From a checkpoint of a small self-supervised audio encoder (BEST-RQ).
Training: 15300 steps, batches of 64.
Data: trained on synthesized solo parts of chorales (CocoChorales), 39062 training examples, 25.1 epochs.
Rows from expert 2 of block 3, named by matrix and row number. Rows with one number belong to one neuron. Each number is 500 + 25 x the weight over its row's rms, rounded and kept within 0 to 999. All counts start at 0. Numbers have three digits each. After the name is the row's rms in percent of the matrix's.
# gate: expert gate (model.blocks.3.mlp.gate, 8x96x192), inputs 0-191
# up: expert up (model.blocks.3.mlp.up, 8x96x192), inputs 0-191
# down: expert down (model.blocks.3.mlp.down, 8x192x96, transposed), outputs 0-191
gate.36 085:542525498463492504461419501460489502552502517520496490475479544514490474503509485529487543505488529492508506550517446459502521493516470505454509543465485521526506513501479518490490476491482534548538504545482540505519493533494476501491537492511524500510512520479526522498483456517466490518531470494463513520494521504491532520464462545480540480483485520493544454517498488499504505442457471515522481514480481483491555493523469505457477495516519513495511471526515470494535488512481494503497530487494536513491494532506501471477493514467503458504459508511481450497469495505451520468
gate.37 100:562511487505516495495509524532502490537475467492517489523485484511506467505485498513512511525480492453490565488501425511493461493506513476463456496505468532467475519494498482512515495490498492546505481517497460461498482509478495517520557515454500528497471530484519475451534537543493528460445471504497519543457473519490475471462474491520450502527459507498494468486512497514522505499522499485498513500529518506494530486518512476523503506526526542461485482468494521505542520537508545531501521509515535509533510459479474498503515521473527490515538527487556477502542486504462486513
gate.38 090:481460492522538516522504521481525451489463489500484477499503531496509514473485554518490558501491494490491503481474533519563502492490496525489495532503504537444516491455529541549551481533513443496531500482508519505494500467542487487499497539520505487510501487509516432476483502466497504494522449476489536502504510524526450530516508548548521479490496483488517514505443520482504534478475476539527497475520494484514513515509490494496504509537445556480498486485507497468541521543481524507480508515528481496507486491496442505554507522482542492480511512490482520489523497500509476459
gate.39 112:495503479479471532483516520520532495497506485510497511513504498465515512541479482508523495558504495514479486434454493495525502522474501493521491506488490535504490496520529480525463463473481479487518488532477531534493506514494508491523528492495533459493461539520469557514481513492510476497478512483491482481471523460484505486526473547486467555493497503507449495468481524464522444527526477516523482518516488480490466518472521554474526496526551486488541463495501467545464466496491509544462504502483483500449502535457517483511501510561545516484509538517505545542511469512508507515
gate.40 101:455516494500529523510530461518525513526547497509501521489495510534477477453494500480503489494496533509492534467496494506511504537520505492503524502562509500511448501538443484506481478491478493530457479530472541467477497511501534459460461498488547521505505476496485527531502479521472515532493490510509507526513521503517510500488458494506457469503540522542489504490476489461480496508522489451516524500491558504467520499480491505544586513525451469507515489490563527478492464513516500515500520516468511469496479490524465510493463545452503488474489528554528505504501510515470509477
gate.41 096:522496472533481530459490528514501497535500454533518486528513480502481441540489511486498491486555477496543502492504438521534499522500478489428467482545483496497489521521509513489487504488503530526554462493490555477502458531503494540522478476523503513546519495508505474478549488541529520515491463461518490521543499489528521526460514479522527499482521532478488495496469495485489509454525555493509533506495502492530496515511474534512516485479496485531511494508451519504516523541467481538506498517509472512503478541506519497500477492454518546485477486545499471457474489516503514530
gate.42 121:466525512510510489467493484499514521541451533486506462534498513489486455497509506463428493504501507492469517530481517505498501469510525488511502499492438504494483465502529491490527505448546465464497488504475522491535472502451500522499483506510503505475475537488534505476538496498493518488524494479477546502506554537575491463504506506497503487520550522513444479465516492539501525520477496516493499504462496462533507489551521498502533528531477507526476504501531536536495521500499511516508509505452539474473519495528470500469476488464476490516515501429488476507492560488517486482
gate.43 102:489541507491510505509510549479537515446472475533499538500475482452513491494468522505485493484508495530532468501491510501509542534522533475529489461498529500474539517480472489458476478500523494517527535453475511523493544508474483489511542503515453475509475468502433497522477530552503513505507527496509489504513497520466507447551501496538515485505481547477501460473526496508477488507545484517495497505566481473464513519486474502473496515451531476540517475488509489510495506532475509494551463490427501531526504520534497481511480497460499503500496451500529515480502519478495503499
gate.44 101:501501526501509483482499492528501508489513509476515502498483469505499485509497459503491501473524455511501522485493485516490491534523551485557476490464466471472500503508445487522489483519464510521467489482528516525468497564502496465520521507518521503486476467566538514493464478451488519482451522497497504497477486466501509520503502512457491500491560494505492516533488514469497463440451527484492529544514535501507499511451494482490498527464522480526456506486494500515486531487526569473489537512519531539465487528476453495484509519509520477485474490465558518497470473528505550521
gate.45 104:456494478497491472484537491475474505527509475472460494498492490536512488454512562502536483538464507492509514539491512508528533517515499471495501497532469522546462480530521472475509489521513463489466515496504511483481508499511530446499542494497513467527463501463491510494519552478543483490526526544490503459535466453528547501500489486476495482452509507491532462512498519490531473519509482486510494514467469473485512548497513549495495473501533447525486485520507457506478501513484547456573511472502488476519485477456484477513505513496465547510508494507510521493460491505501496468
gate.46 106:472489499508484466491496517505488499512478481475520474520472498498481570496525543477480487464484512481502500548536516488475506484502489474528525524526496480495476510521514528507475454480497497492516522445551475543505487568490502511536538543469499522487512468543485512497495530498454528513482505541487492549501497549505513484565510475514528507541499544524468517477513464482454492474493543511483474482480477483525492501482496527480460499504518515565482516457470479510488491511510486453523535498438466497531507503486465494468491552497476492485499500480481493513493519517523524498
gate.47 091:517507497516463523561531471524504538562490473492517534482470557500515510521522530461515531492501517471472510464488489517492488480480530481536513506519497498493492537500489496504494492463479513516505511491473523452483534527461557498487497489432497469528485542470515514487485498444495499455525567504490539475495497497474489490543509494460485517512497519541523482542488505474497525455523486509498486512463500519510508477513537489473500471505505457538514576549517530486505491504520505513489494483525513541501495541464478524501492495521494479489487449488483503477491526466528493511
gate.48 087:519519515548532505500477462495536534484517552446458468479481500483511551476504489524503515473481447519498478453493448519471541501514543497467493507523503495496498460501487477540460470553500496474500495511489508540525487470499511509494518537489502495531498534533447519437483485545469506500501484520495511519535509515509520524533465549492517546493502474495486507517481506513531527489516568455483503507492501440518505525509483504467500509560454520471500496485530512501543523509469467519468530520498521487498516497485486488460499488518504489501456479479502502515512510523503501492
gate.49 107:501507506528537496519531517474491557486532517495531534493476485474518485463515517506514525508506482459485537508442499516489488505490495451485491491551558458510513501532485466529510483505527499505529512503462498491507485517495500482495524537543526521492533507487472500523519509527536520513492525515524452503513467498517484520489496494459514502481467523482519480423474486492487487505475480487477501508474547492464528474504470446520514485413455512504478523504451484499490535497527499471479536507498473504557513481491525538556469471509479468483506518488511498475492498515538476461
gate.50 093:518542551530522493486526501454461542510531512504527531462501484508539492471501486521483481514489541516430513478517478461496497506467495437475513493499476468493515522496508481509523469469484430500497436510438469516481474510511491500444521534494519503532494486487533531482507479525481490498492504482514477489480514485527479525540482522525472546480503531515474534455480501531483506487526482472522496499539527468501484536519523466523506508498496509522504492507475445513475486491503496475505516534541517483526499493536501507509515458468520498510512459481465465497534529482534521522
gate.51 088:507525491512502467464515467488494509552482463489537552444538499471534481480524512492501519548535460515488499514446530461507498501540504501512477513498535513519490482497469478465475474497518488491480562496483523511459482497457489478483490498502492498522527507518507472497473452480529474461511517494484507477513471500481465486558517531510483474484518531528533492498485527518495502536528541525499503482541522448513493458464486490557518454501497502484495484498466488507536478536534482519490524529470491479493500501520525483478492496565482489510495508524495457491494444541505532481
gate.52 101:562477517507545539506473504527456491543465518526523489520526520488473495479492519505502506499545550491475520509518465511491539542513483499520497510517528466464506495488491468510460532538553534509490537508464496482455514541499548522511474510520493483495456548444521525504481498522526493499519528502500489469497454487469501479564460477514470482491492485501528514472482548514482514505515512511526491476502494504499508490522484500485530547471517477513508521511510526492478484507515496493470531507545519541493490469487502475527484511474500446525476452493499443472488538537478516522
gate.53 092:550473542510482501497535530505514416533494488488503503489497531445493537533499526497498507523453511491428462512494515467501520468478501496492493477516495479482471530495522451498498539527522484462504485486501486476480495494489487546526515503504505524493550498478526473478498433495520487462489504484475523523499487470494511464492472477475521463506483464486546475511485507489465491464501503484480509516541526523492522506498479510504519489507511529530515521446519519462486473528467471468505484479512451485543458475470531511451495515470535504486468496521529535497475500497515548508
gate.54 095:488530520500510533454512490487506500484504482500490474496506495546440499509481476495478518474504524515502468507456559495502572497546472486482517524482462516483514516504520493479485495523528500525492538484496486487459506503502465484470489469482519514490467483518525503529452517474493522493508461533462502516512490474474478482541493515478477541484513501492469537510468504518453505487496524513534511515450511523523483499459495463550471478482460507512524506491469472500536498457508510558474467492483498485503559540484489485510522510497528474531469471542432514516484493521528558506
gate.55 097:556495482522507521498443527494509499519472493472501482503462511476522497523513520504439479483462500530490509502510531517500524471470501500551518526498441512503503453483526493505549493469499532469490514497508528514494518492474478484471542481479525517453517512495542517522486512551521503504509465479551468492519485517529480506518531497520482460460515462495489532524547504449487507485465488508491505494524458487491492526522496463498519484470489501475477502490493546531494511498492504454510548533538517507514476546534519476561488492484556509487461509510466497515496515515475514436
gate.56 115:474490454541506494489505515510538511522497525494502511499521513534546525478502496521490512485507545506484505500436458516478526520459493491528469432510487473487482533517499541470516521511487516521523511502456555509465491497484508534535489536500464478516476536521504539485496530499497507490463529463507508489479508460477546495484522481473506497504495470493522515494514470498463508479511508461464488582506515504503511509467498516512506512515478474494527483486486513465482473530460519494456538523540480518501547523486446510505540469446520538533509494492516469477470485533454503485
gate.57 104:545503510514525481507540512454481493500470501479463520499515564488557493522503505500546467486569470517483454484499479508501490501518495458493538523485510479503514493546471482500477485501509499496492484478474512523519512503509492547462516546536495509499527530487501502502486547446522513488462536555487522493509468516485497505526496513486507505485531490521492459506458479462509545567485520464495474529514517460450458509443483445521497470550500503483510500501502511524473502519475502491490493506450453462493493489500478489500466544526495518512506471517497490526511507519484480494
gate.58 086:518521538521534507463541522544500505495496480434516476529440528503515550530486477507547479453487519499473516455485507508491494486497478480510512483495486477489504531454478469529469527491559526530486471538534554510500506511490487527482539486492540489498510496519481531488486522518544506485464501501516555506565496494522518511467507528501517489523502435511518488498522475455486490492465462499485498475523477488507488514510537493538506477511470513490516500476519513465542487510489491518463504473519468523505528498517497512480489493482505469464448490492485533485490532545443496497
gate.59 106:491495514502504517498507464490484530493485511491479468533530531545475497516467514530540500484521546527506534516511452494443506465474555496529466508548490504479513490527497484514498550540489529505525487530505483515474497491511514472521519519501458525508461507486535453496496476468483473469499487431510473503503495532461475473534517488516498444484485498531472446500536553491523527453527461499465502486506494468533507507472481503473494510542502469501486488476502489546551485443505502477541523499476486513513480528513549504514513503520510492476545517488509502492472525477506492505
up.36 093:455484519497514497533500532471522529531506517473521502562489506525506516506489519489525543515508495486518494508497471482488513464515499555514469512534539553484508475456493493497509482542536518446519494499498507488470509489505562516513522495519500541523499522516488561525538499475507468492478492499428442491490480473477473487475486496469481504529470516501510512499497479528507509530557485466477472511473486530515496476516480501521530545503470518515480493492508498482508495484515480515504432511458534519491493482531499486488539546477514483528550494504550458466461480504486500464
up.37 103:490484532508467490512496484465516509512509472527510545472499483505512550448496457501482538544436500447493500472489480503456484507493548514481449477519507526501493480475531497529513515474465491535473514542506473480466506503542548499444507506479483501538480530524472501473504508498502539539510516498534490498528474503520493503532464485477506504515541547493449490491511490498474515477515486488512569504501493511517498463494536507450526523502513464465501516457510503490508493495483476519486504517491532536509499514562488519532518514487492480458534459526482509515454501501474531477
up.38 091:507543505468483511447489512516498493466519513524510488477480508518500513465465489485475480482503516462510523523518530507519504477433517451527487497500543478546516517496508467515503528496503501473529491475477480456488519478493489534497447499567485529479506479476505503497499495487514498499484486525502507486513481542465459506445534487512489449523453501498530512529482474497449467477493464450492500549497497504518532517509527512551521482511466539528513474498461468524501569509481507494507475510458466513477509448509468485499544516472509499468488513493527527500502506485509485558
up.39 099:479480504480518496509494524474505500544527489498542461513503535526550517484483527513516454498461494490495498494475458473466484525526505448503496485482520474488520499467503568474482490503464449459532506505525475477496534520503509531487516479472500522526483493487512473481516522485548513471489511503493466471508506478518503495529533457511492444463462484489509503502506534471547494500517448467529511539500481540488519519490478499476503547441507494531498487499483524509448488540505509511471505519497497463486505510462482473517528464559532469506505523496493471549520486565508507511
up.40 093:469533514469520467532490503495513522493509514490483490502509502537463502507507510486474464478493502516498524553488537498514474504524491464494529471560500508530501536541508516495457483554533481483481505557433512456475492530511510493486490535470528507517475468447509532538533454521469487501508503513472520520478498476511534474532485524497476471469476489505532480489479478533512473499469516485506457517528529514477506493541519527545492459524441452473510503495531542470477484485543533475486486475471481514468475479536515504523516526487528502481501501494505478487470500521527536487
up.41 096:536496451518467477523511496523475474501502478485510483462499461478478494508542494502484510492538492518476492515532513542484453511521501532510437528502495511464538516488458443439493512501478504560516498499513489491482515564525505494501515490534520496466481446496480540485521496477488483482522480474480509442501500520531492542485518515493473522459513534483511469440479517510475478468510478461511498502472481528471487523467491476520488497459486476499494515456478499515469498502501499528483462458467494479515509484539512497538489497453473485552519521474537503495508524488471468485
up.42 131:444506524523498485488469503475487519513490515477499506496506537496468477506497479484447494511466534488496498524496530476479506486522512483533488499486455539472496435555495481495498504463524473463518529469480494484545508483480470524514495530523501481513494505489503484461529546503468515490516500470498529517526514562560492461484480526491489519525529540514467484469526497506458511514493493499498501512477475479520480463520508499505538500558472493521477503499490525549482543474488483521505524503483567511519540479511445497477464487469493507515540513438525466501497537503518503453
up.43 105:478472545514485468488516487502497439522537487515486504558510475499462525468508510518470467503517514508476501468550481533494474484474476544521495495544534518534496481535496523508495502490472513517447510486518451477499490493462496535501508496515508503488491518502515508499534519495531489512496510491494504491485470511554566473472504525431519484487551524492460525495492498468506528469495503471497484504459441475511467509488483474514526533545485519490439550474499533528534484473458497556522525518511490540518486501470492525516482510505514466539491511525486497503493492477477498472
up.44 115:446466478528485531506550502499502507515456493558515533510483527476540514508475468518527483470480507478537536506475513511529522517461477471469462513496506503551464491487476499496506518458488461464522504486502490479531526451496508491530472478454523547408475512460486466502527510539540472512482523515482499523554526521503515509498470469477502487504496489494464507498514530498509505510498522487514500490501510472529456517521539503517479528501476500470513531485528525514463493509484463516472459524457505491518477535507500549518494501528517505474542479513511468491489509497473478472
up.45 115:525519507461465518520493485510522504524504526521566551461509536483513440498470517453508468511497483540516516502528524494505535535502448496518520509477545465450531487488498515496493520503565505495487501490535484547496505498503486530490474429491494522505535448520520491538509517533476546481504441462443510530459513525544510473508480488499495547497512458498479530495519510487461493511461489510482498501519509526522483464516518504515494478519466550514503525484485479510456510495511523502498469500517505494508524515467521490532514534509492479515516518503483489484547502463511496499
up.46 093:527510508508512488539485475440497545550480525468517482517522470527490497420508480498487460465522493470509472475496457523474511506507522527495489503505463515464500485501451534489534481472549512494477529502474489530505506482509469524560479491492484517501475492474514513489505469522483480533473529499512511464502441477526478504501512534481501480525501508478481460482473544526481468500502503496476505505512516500486517511520453485532520507506472542482473488464510492501484456494500466531454512505515490476478501469472502465461498504545505493484475544478457479504535417493476486499
up.47 094:484440487531493485503534521488482473486513484506534500485504499530517464500520470483513523525521489511561500538490460479454474498522494498507510515496510453552527481485443496474506479511505517531501474497426506489500529483500499485494535498485482542471463490534530457502479498496484546503467467514487489520533469523504483497486497516535490498505486503502475497481468521513463530499495507551503468524553498474405503482462519484482477557527494496529483479532524468518482473520500496501468480483523527475540475488493482473485470481484493494483491498483480485507568484490494506452
up.48 095:475482495515501492496543499489482474435504492498488521501491488496484545438460479500525509497521523442519577486499509469492488514481509513477529509479489529537487491523490517516512518473485549495542509486502474457477482525521525527522516514490494510509522518488516537517510510498511472511473511537489471509480491512492469510465500518474453490501517511489480505515504495439534445508485483540486469444485537529478542487488542487544443485463522537505509485505509475508527485466534565484481530526526540514493469515491520551530467511500516504502479493542536514489524488525473499500
up.49 105:481526495512501474487506487469509467527491474512507505510433507513506501537453448469443485512495506528509485510520512484507487504481490500491515538484468529467513501441547525490448455509501490500507452453506501481510503498500526525467504464474553490450456448518517528483519525494491469490459506465528519473510537505480537522522496487492486519518582463520499483554483502488485537513496513521496502532507521505505527523504491485480504547535548489510509480494548521476473479444494495493471495517544537543482467507507484496466517469488521504507503495510480492505501493482504495527
up.50 088:528497527514551483480507545526479528526493524516501490458507508505507529507505518505490488504481560493480487457548523482516499457483497481499480507476507484531524485511500497491488508537475474513493491483490500511499508502546467499503553522468475505517514512437454497483518468479496500472512481528482535488483500449530490549511527475490440475521538487535475513480486441541503454501497484534534484502504502498515478484498502521515512551519512518557544488498509484512488501543442449536488512493532442523499497497502512514530510516499523574517489481503497543472474512537496515499
up.51 096:529478477438464533509526502542503502486507484466536513482523516502521512560517484531485532513494484501497495526469521500519491516526485512500490471507518485496508476492511464541464536495510519554469516498434517496441494486461503496470486471523494498509577541463504512499526494503496479464477503501511541480477457508499461525516509508464499526553516547504510495499503541505492515491536475541491499470509524493483515467499509477527486476541516524481500455451492478452492492509530473553494491462498479491493482491480519536518504487538498508509539519558537478500504482526502536494
up.52 090:505499571515460510521519482503501519508532513517507453469479503509466499533460480510524501469493474444507510531521495483508480515510517517515539514453492485508490541486475526505519530525509503438522457528539511459536476526561514476522472515465484513482511508478495472492554513476482477485498493486476531500467585468457496504520501499510479513540509508521534518525483471510528469513492474493501509486463504462508509563513485501502506521513486505504495496485464535502502547528473461486496474496542475502512533502480467504451477472503496527506506490525465539505511468521529493469
up.53 100:498528492488546529495488526419478520543496472466537443506513495490478534548469497540525510538513489480508468466532486479513493530526520482514502514487517526474513458523494504527468494522487520510506480480529526468478535505479528512517476481490534494521486530540495482430476522496525512544481506527505481494493494532490497485480464477563553513536475529495537529498521476515463523534486482465470522494508471485515533526510477441509510494484492517474477506467469521492490474495478560461487498510516467498489505510456484513514469486511475494510534484465495489476474504491490485524
up.54 091:514532514526506493476555474483477513546493517488493499513468495549492545489505505491512516504498518529490490511523445528510524520499517511502490502523471509480532500514520554474482452538513455494499528507476481487507503500506545462454528470463519519521499509524514511501465491465487517504531477516516508469495502522487511481548503507513424565484495494530473485504450497523509481489515483473536559543519496516506508461444454496501496480512526529449553505526493511492478510507558467485497486497520538461496514506507495502519497535509476434519484510505476528501506491462497479478
up.55 098:520492510434518465499526525489495522482504517504521499515489501532524496507540534521465507486485540501481522491540550460521467485504478468534515497520454488524506491479463513483501547463530533475457474503537478489481474488532486497514544509485529512508511499536497475479500486531529493508490513521535496463453486504512513496524506500483509521510509493473485509532498474485498522521478526539504447471520448467499532528507444487499513492504497543483507477511483484483483491443501477508476509525533470490542473462506487452452457536523440498520512469504476479491514489435476483468
up.56 113:530511512492500526510543481500485452476492470467512536502487481498519528517509451507494510523541517495462508565507526520537486501487432513460533527487506501451515499464490479517513506478485502533478499474516489443546535515496493485433528497518484502496488499434542451517495488449552472499535500474550478493509514511508474520491530534520494493540473525508498529489508556507502489494501499507556526490520535529500477495503529463520511498487492507490511510456524529526536508521496489516515466476494527464498508475475502503538455493505476479505475515462525488515509527494539511495
up.57 107:538484447486470508524483478499509538495501521543500502514520501523413513485518496519518526490472497477504548532532453470497515536450522510527459509476512464495499480488464535493484512499499522500498475504519556499483495484486444494528480509479498475492528490489485484450518444500495492493495499499548558487546469505520499487495500506514491480518507526527470496472513478505470493460526518524450499558534522522491487518514501499485484526471518513491492501482507499429505499465516490553488526513494525530515537517509499515513528425476530488502485522511512492467507544477515512521
up.58 091:487485489500538526505518504491465484515501466570510544490538525549550514480544509490475490493496475474508449483534508518518453508516518527449456504491495499445513529491511485468533473524491496496502553524502463474498480535529534491516480523513490505512513497500505491531521515484496490510486524507499475437525532507514456465502509461502527470482509487498522471494486514491507547459530524510497464505477529479506543503541526465488510527479481526515508513538453471484506478483488478458497501470482501489527497522552491520518511444530463533478550526488514530499524500507506510538
up.59 113:512484516486517492517522482495491530494491492491486499527547550525504519505517501523540481478492504485533540529527460529502506492470550513512489484542513499486487507553498461484487551509498498437515463517526523493494445532447486457489488519483418571540465482495524483495523458480499490477473483474495468475529534515446467465546501494488475477510510524497491455510491552496506542446534490506515491501493492481542516503539501524506474508517509479483510487508513503535528483473478504468536486503480511501511493529543520534472496477495500503466519483483483496500509505511476516516
down.36 089:514476515493515492497493495471487472505504455552572501521497521463498491504505533439540507509451547493532546460487484495552476516518498503556494502505557515487546476530476467507502499475503481497494462487479519492472494519479470482502469523522527531435490542467507507512475475507517478492498482487498497506505467514481506496511487518461525431543502536469497469489498464506540483494537503520486464547467490531517473537507494482474488501486493506484522489527503514490521498529471515530485529463516466531509515512512512459518546544476500521493480477498514502516507520484549505516
down.37 102:513515537533485509480463546495525458541504531480564542481521491483466536467482518489498516525499514515443489519491537522497528508532463479487498501560503530492550471533518511454510511478523500439536495526517450542520516489489541462513497486544492535486476526521461500494477484515535514462505493479491522482549507480488486502501501491532476510467499491516478499525453497511493467502456523492485486535495479492501499492501528529478517497533452486506508529541473523527499518533507481499471521498461496532481460530542501495526525485487478451510517488461472508515473489496521499484
down.38 092:517542488469536498491532477510507478517477512506468451526521532494486472449505536494464467505533473476523501515486522522506516462503486533530504474447512535467511431521459473529505513489514497498510519443487483477510512485538487532468488512498450515503534479482500485512494523449507517486488504510478545512505508468458528479509495476546522455475525549515506459498524490537471509542514503494494483527514493518510489516496499485521472510533500515467509473510527504496545489493526521499475487533507496545459523525480530535489485500542540479492506509483457477432490476541472494517
down.39 099:521505515504494486486492510505484534553501533539565541487491520470477518487541513510470491488492485488509511462508464495494476493517527474518509483502457522461483504527502495478464506500493502498465477510473455506502536517506528481537501521506506564494494507509464502456505494478442527488487515491539499523529491492537521505507502519497549535510459525487511523496478527544508481460551499501488536565485480529461488537514483526449520448465491464477446499471516504488518497503450497456522487522476481534514485485479486492510454520515495532528512514505509489460482490455541487511
down.40 094:479485474499424472494512451524455511515487510440516507525529518528494495518478517478468457513493484520522485498507451493505491475492578515504514456529551478462502505460548515517475492485500538507540466527486498505507518501513467536553490503516502474508503495483520500489514467525500457513503475499541526490502526499484561457539484493505499482480475501496457474470505470485523487463497498496528459504517542493533511487494512471528496466522497545517471503526498536520487526482484476487496485470521528507495533490482495478506525544535537478526483479455508519484481473470536496483
down.41 097:521525510538506465469527528508534496466483538493541543519510500555514475513498551495467493521462512521468532504520518524493483517514508482522478466532493542478460511513514499501505506502466502485491545494494474481502485507528526506503485429471509483515487506510509523462491533547581493461474481480516515508522547494530465544509505476490468531498458488527535513487483472518454503486483464513513480495471514501516475546481468553493508484483522492514503492491542484451508522441539475465539484511480504498502484530519517513536509504496502503537504528502499480472496498495452506465
down.42 118:450511501484518469560460497488468492485515498454530491542481486518493497518502493505490490506495501485510508480531482505533520553486502493472499520471521485524533488507469508487513535513503489496558478480507480514518458477436530534477512512492512499493559499436450475481495516508526506475503501523460531482499458532489568490518522495482499502505490412454486495486527523490511539474497519479539516480514508518504522521491477533522501516477539505483461510486488550451505503507460538501498526472526463494509473538491505493510497481519483526496509543508513496524527487538527535487
down.43 098:502553489517525484485544540530530477520474479482531505504496485568503557516487501461509452527535509492516475539508501522512465503512491502509473524515528521499513492479526505511542483466516500516516493515473488513478452531526491477517504533519460515509480488519513500525502543484495531506503466501503496486509455503531479531515510514445489498502503462482497495484458493494550520455521496511535459485519493541505470475452492526487467504534516541538552500553488449512484472483499466490483507507477446420485510531518486504483537511499529541526503498522509479504513513525507486500
down.44 109:537497506501471529478519496500507494560497497497472510488521529520511500493533519456468533530493504507523514497515499525526485466515477478516490492495513489483528473471452462493470495508467443446471541526504533548508500498501483506518511503474517522502497533533529508493470519478527515511457509493498528510466474517521467465545494503510512500475519527522543484494499513522473470491505496494494471489483467511503424469503500493480495527545487515494521527524531496541523531501499487492469465497440516498438491484557493451482518484477483519456530483504481501449524489567513551503
down.45 109:509477522530474481501496535483490489500496517489457474496499514501454477507456492538472530516506500462542517472478545484500512486487513491529514430459505589534468545515451474488458472512464509560537503493500517497498540511505477510499477498494515486516520507516466505462499548471514503494472516478540513478492502516525494527479504533526536487492518488535487511490523449503530475506487486512510539519503493522488514499458501481514522499512486489482448496506493482470565515485445504473487483505496498489513556492516511522511505506474535479465510507494490559525467480526527533474
down.46 105:486519507505526486510492504493513520501462488496473473506500501488508488501484554512520467508500494507480565546495459472520498485535513493452519528535538500509490523493511492528528511483513540519433515417489508524466516468506491495500527508467516475490483484485485492480441484486527497451539489485511494524449497516504494505463485518509510510558489515540524488470509436503500498511457473519478515480486489546500518504469516470536507512493503511486498505488509505554535532429536469473549491483455465517521513508524482497500515493442478496489482509476514492531501484526533521480
down.47 099:501486524508543507540490571537477482494518499537483487480486539495563505484504520461536494485495509551493499500514536495470483524500500475483513521497492485531474495478502477539518495503486479501537515493535528487491519521528507525477547518470473496502498491505516526470520483548464558470499497520508468505513479512471502489500515513565501506486482512536476463453494476484465502504501534516533465475504458492487498478457568464518503510478533534454511527507490535484478460530496496506493474527441484516488497529512453504490486513456549533490467477520518487493530504461492512491
down.48 092:505486535488513509473524557478508476486520467499499490453468473518533504521515497483492551511484504505509506503492508482495486480529484497472522522478531506532512524509547549499516454532554507515507557481502545510511464480524478507488482562530465502535477480499547512541498462490516505458477483496519492569465521516474487501472480494513516482466519475522491455526506497503493461445531514534470491483546495487499526545512531490514519485487523512459486496519480540465527497492496497538486526521518531537503491528501488551479516482480497515479485492445470521539464504505501526500
down.49 103:525486521493480487505498508474447495538481537462439517486443489460510463479542507502499466468509495500529459537457516525500478550534499488462500489491542493488504504490497485488511488522477498539486515531501503510482472525496504511511479514503539512510466473517482515530512471516459491502522470523471498514475532515482490500520502463520440498530487538513470524511471469496552520491546511510451530526546505482498510553482477454535517501507493516507491523525501508480495467464523539499516510483503526507500500487463524487541543515522544507486506470560507475521454532522498461475
down.50 097:483496519501529485494493516521510489487512516500481470490551499515507491553497484517479461517491491469497519549482510465491563502498526510442515493485495472454456503484530490473504508480483501542482534483529499505490469496553480532548470522473499493470505465499511502504456510473506541537462482507489498517485532498478508488513483483544535573547487486511488493505487478510511565516503459463538519501508504444473444533499492489471527512478461499528499502494519503519539509500468491558523512516489501479523524506481536476496508471463493473497490496522533534509502551490522462471
down.51 094:531443492547450544494490553547517483461490487483495521494502473519487470545463533471468503483522518462461501481524490490515490529526500484503502512460505489523517464508486521523482470491452506529515520503539503459470499489469524511522471437482481485502549483513483507515482480494481507529510477504510491487487498514493480512545490533528513516487508500550505504476486488484528524521486479494521492499439513492461501528501487536556497515454513495491500495512519444463467520461512508509433502504490528528504484554521496514459506512492461476512480490510525508537448505466518527519
down.52 099:510509461447520552525486468529505496507516519485485527546503526495518477534517484483532457464490460521477511486522502514493463509507522483515491490501480502476503486498500505463477516542482460515525541492460494508500542544505512522486510507475472468455468496511514491526530500480455443479514470467533486463542492535522522488571532534507511484498503540513525472494506511486507559491510458512502535512516479455521492530537491503497474526527490494503469517522520460476451539522468512540523550462475511490483490483477521495512503483483517531483483483517497484529505472526475493457
down.53 093:522508489481496481501510486479478475500550485482506498488532528505537502531493483529505463510492537477509464495473457533467467480484466509494459527471520491539506522511483500449489499539507498494507517509492494530548484453506535484493473512505525468482499468510493535533508493470528488485493525520476519496486524558498513550508543463543541480509456466484495513450543546495485490503519470445472514522555480532488495482522439516500496485487492515485487524480499473488482530504515538498504513502552500488470515512515509513479557534494492542516446517483530481489498471492527551479
down.54 092:529511466486500480483475484515507488490515459465522525553543471479513517467480498514517515500497462534509470466479487486496482530486483529472497504541523517466505498501543516506502533465497458497519521457519494503478520482514498497540512458503448507457474515509532512519501514508481513507486470476516530521519499516501493491467490437502515523515479510492481473517462523519511553531519511442510491477499490529474520523522537480470466540486548469483497504515524518506531528494540532475545518572531503496505533487515525509514464466500461515554520521475441478507489458468491509517
down.55 098:488493519487467527539465457475475506505545526515522507532496495485472477468509512490474462530507510507508500482512481473524515495493493461521515448543548501498521539516512468505507481523510491484486518469552479502482464483535499501519506479466521501519498484540519481493521506498505498514489513528556493501494558501516465494514555517503451501443509477484518553452519482521537533506482490463499478489507530487532465522509515485480439522511506566470511499468486517470479488470518547482524523512529503478489473515532497454478485498467465533492514519543510461519465530496503465508
down.56 111:507478457503503502501481551483533484511515518513509467488533520510493491522504514474454539536541496493519504526500512488518497521470512424499514461484478480460510537525517516516508488504472451481499516514530512542536519530491463478498491442511483489517498518531496490445449484487471536518457522513538506468514531493491496466477501495506458503524482489486520514543496456475516507509460455485497456565488547483483528410524515525488493549500540486487489490484517460530517479494490500496501498486494500518552521524496495518495487496517464501524470511482500528496508510501499480475
down.57 108:508572490509473461542486520476482495465492484496523477528517502536509508506463465475506512503514539492479517471510505538485525485496528482445484504441502487489510482499480477545517559500523479477488513514476481507504544529495505477477540463451509538505494503469523459501498473516527551535445479492515496497471489496489522541491539513469478503533482509491544499472517465502461492513533518554539543460473492516478481513467492507480540458495540527497477531455474443491495500506466500522474484512488517516499501539472510508537510506506476509513472492513534482484483476513479506511
down.58 094:505487512533515465527493506513519492507524534533507529499527498490514558452560542500522508479561485522527497507482515503509475527484525511493476492495466480509519486517488482493484538492457508471527478544515480531509500496575555512547490498505538521505516467502506513466461511514466494491496505494514530483505527498504445496501463521480529479458530514489515476493541461526522502489498537540497507545489474488504468499506497531479511503474501455506508442497515515465494510555451497520518490492477505546541476533480481530539475493514443485494513502518504488474553513502503497473
down.59 111:514539522517461492494484482517558515501502492543471500529454514452477498518496489519522468527503514472495499501505513451484577529520501474471525488493520485498487449502487536492490478502499511563546517480500542520505511485455454544519496515496519480533496532447502501485493475497471492530526508467460519483577534472517519544456509481488505462523495456474485534534493483504528529534487488492515561487475507521479479497491502479512543527535505522501493514519487478458501465482504512513517504476500489489481501535505459502524543495523510508502476501527492497527488529541504484513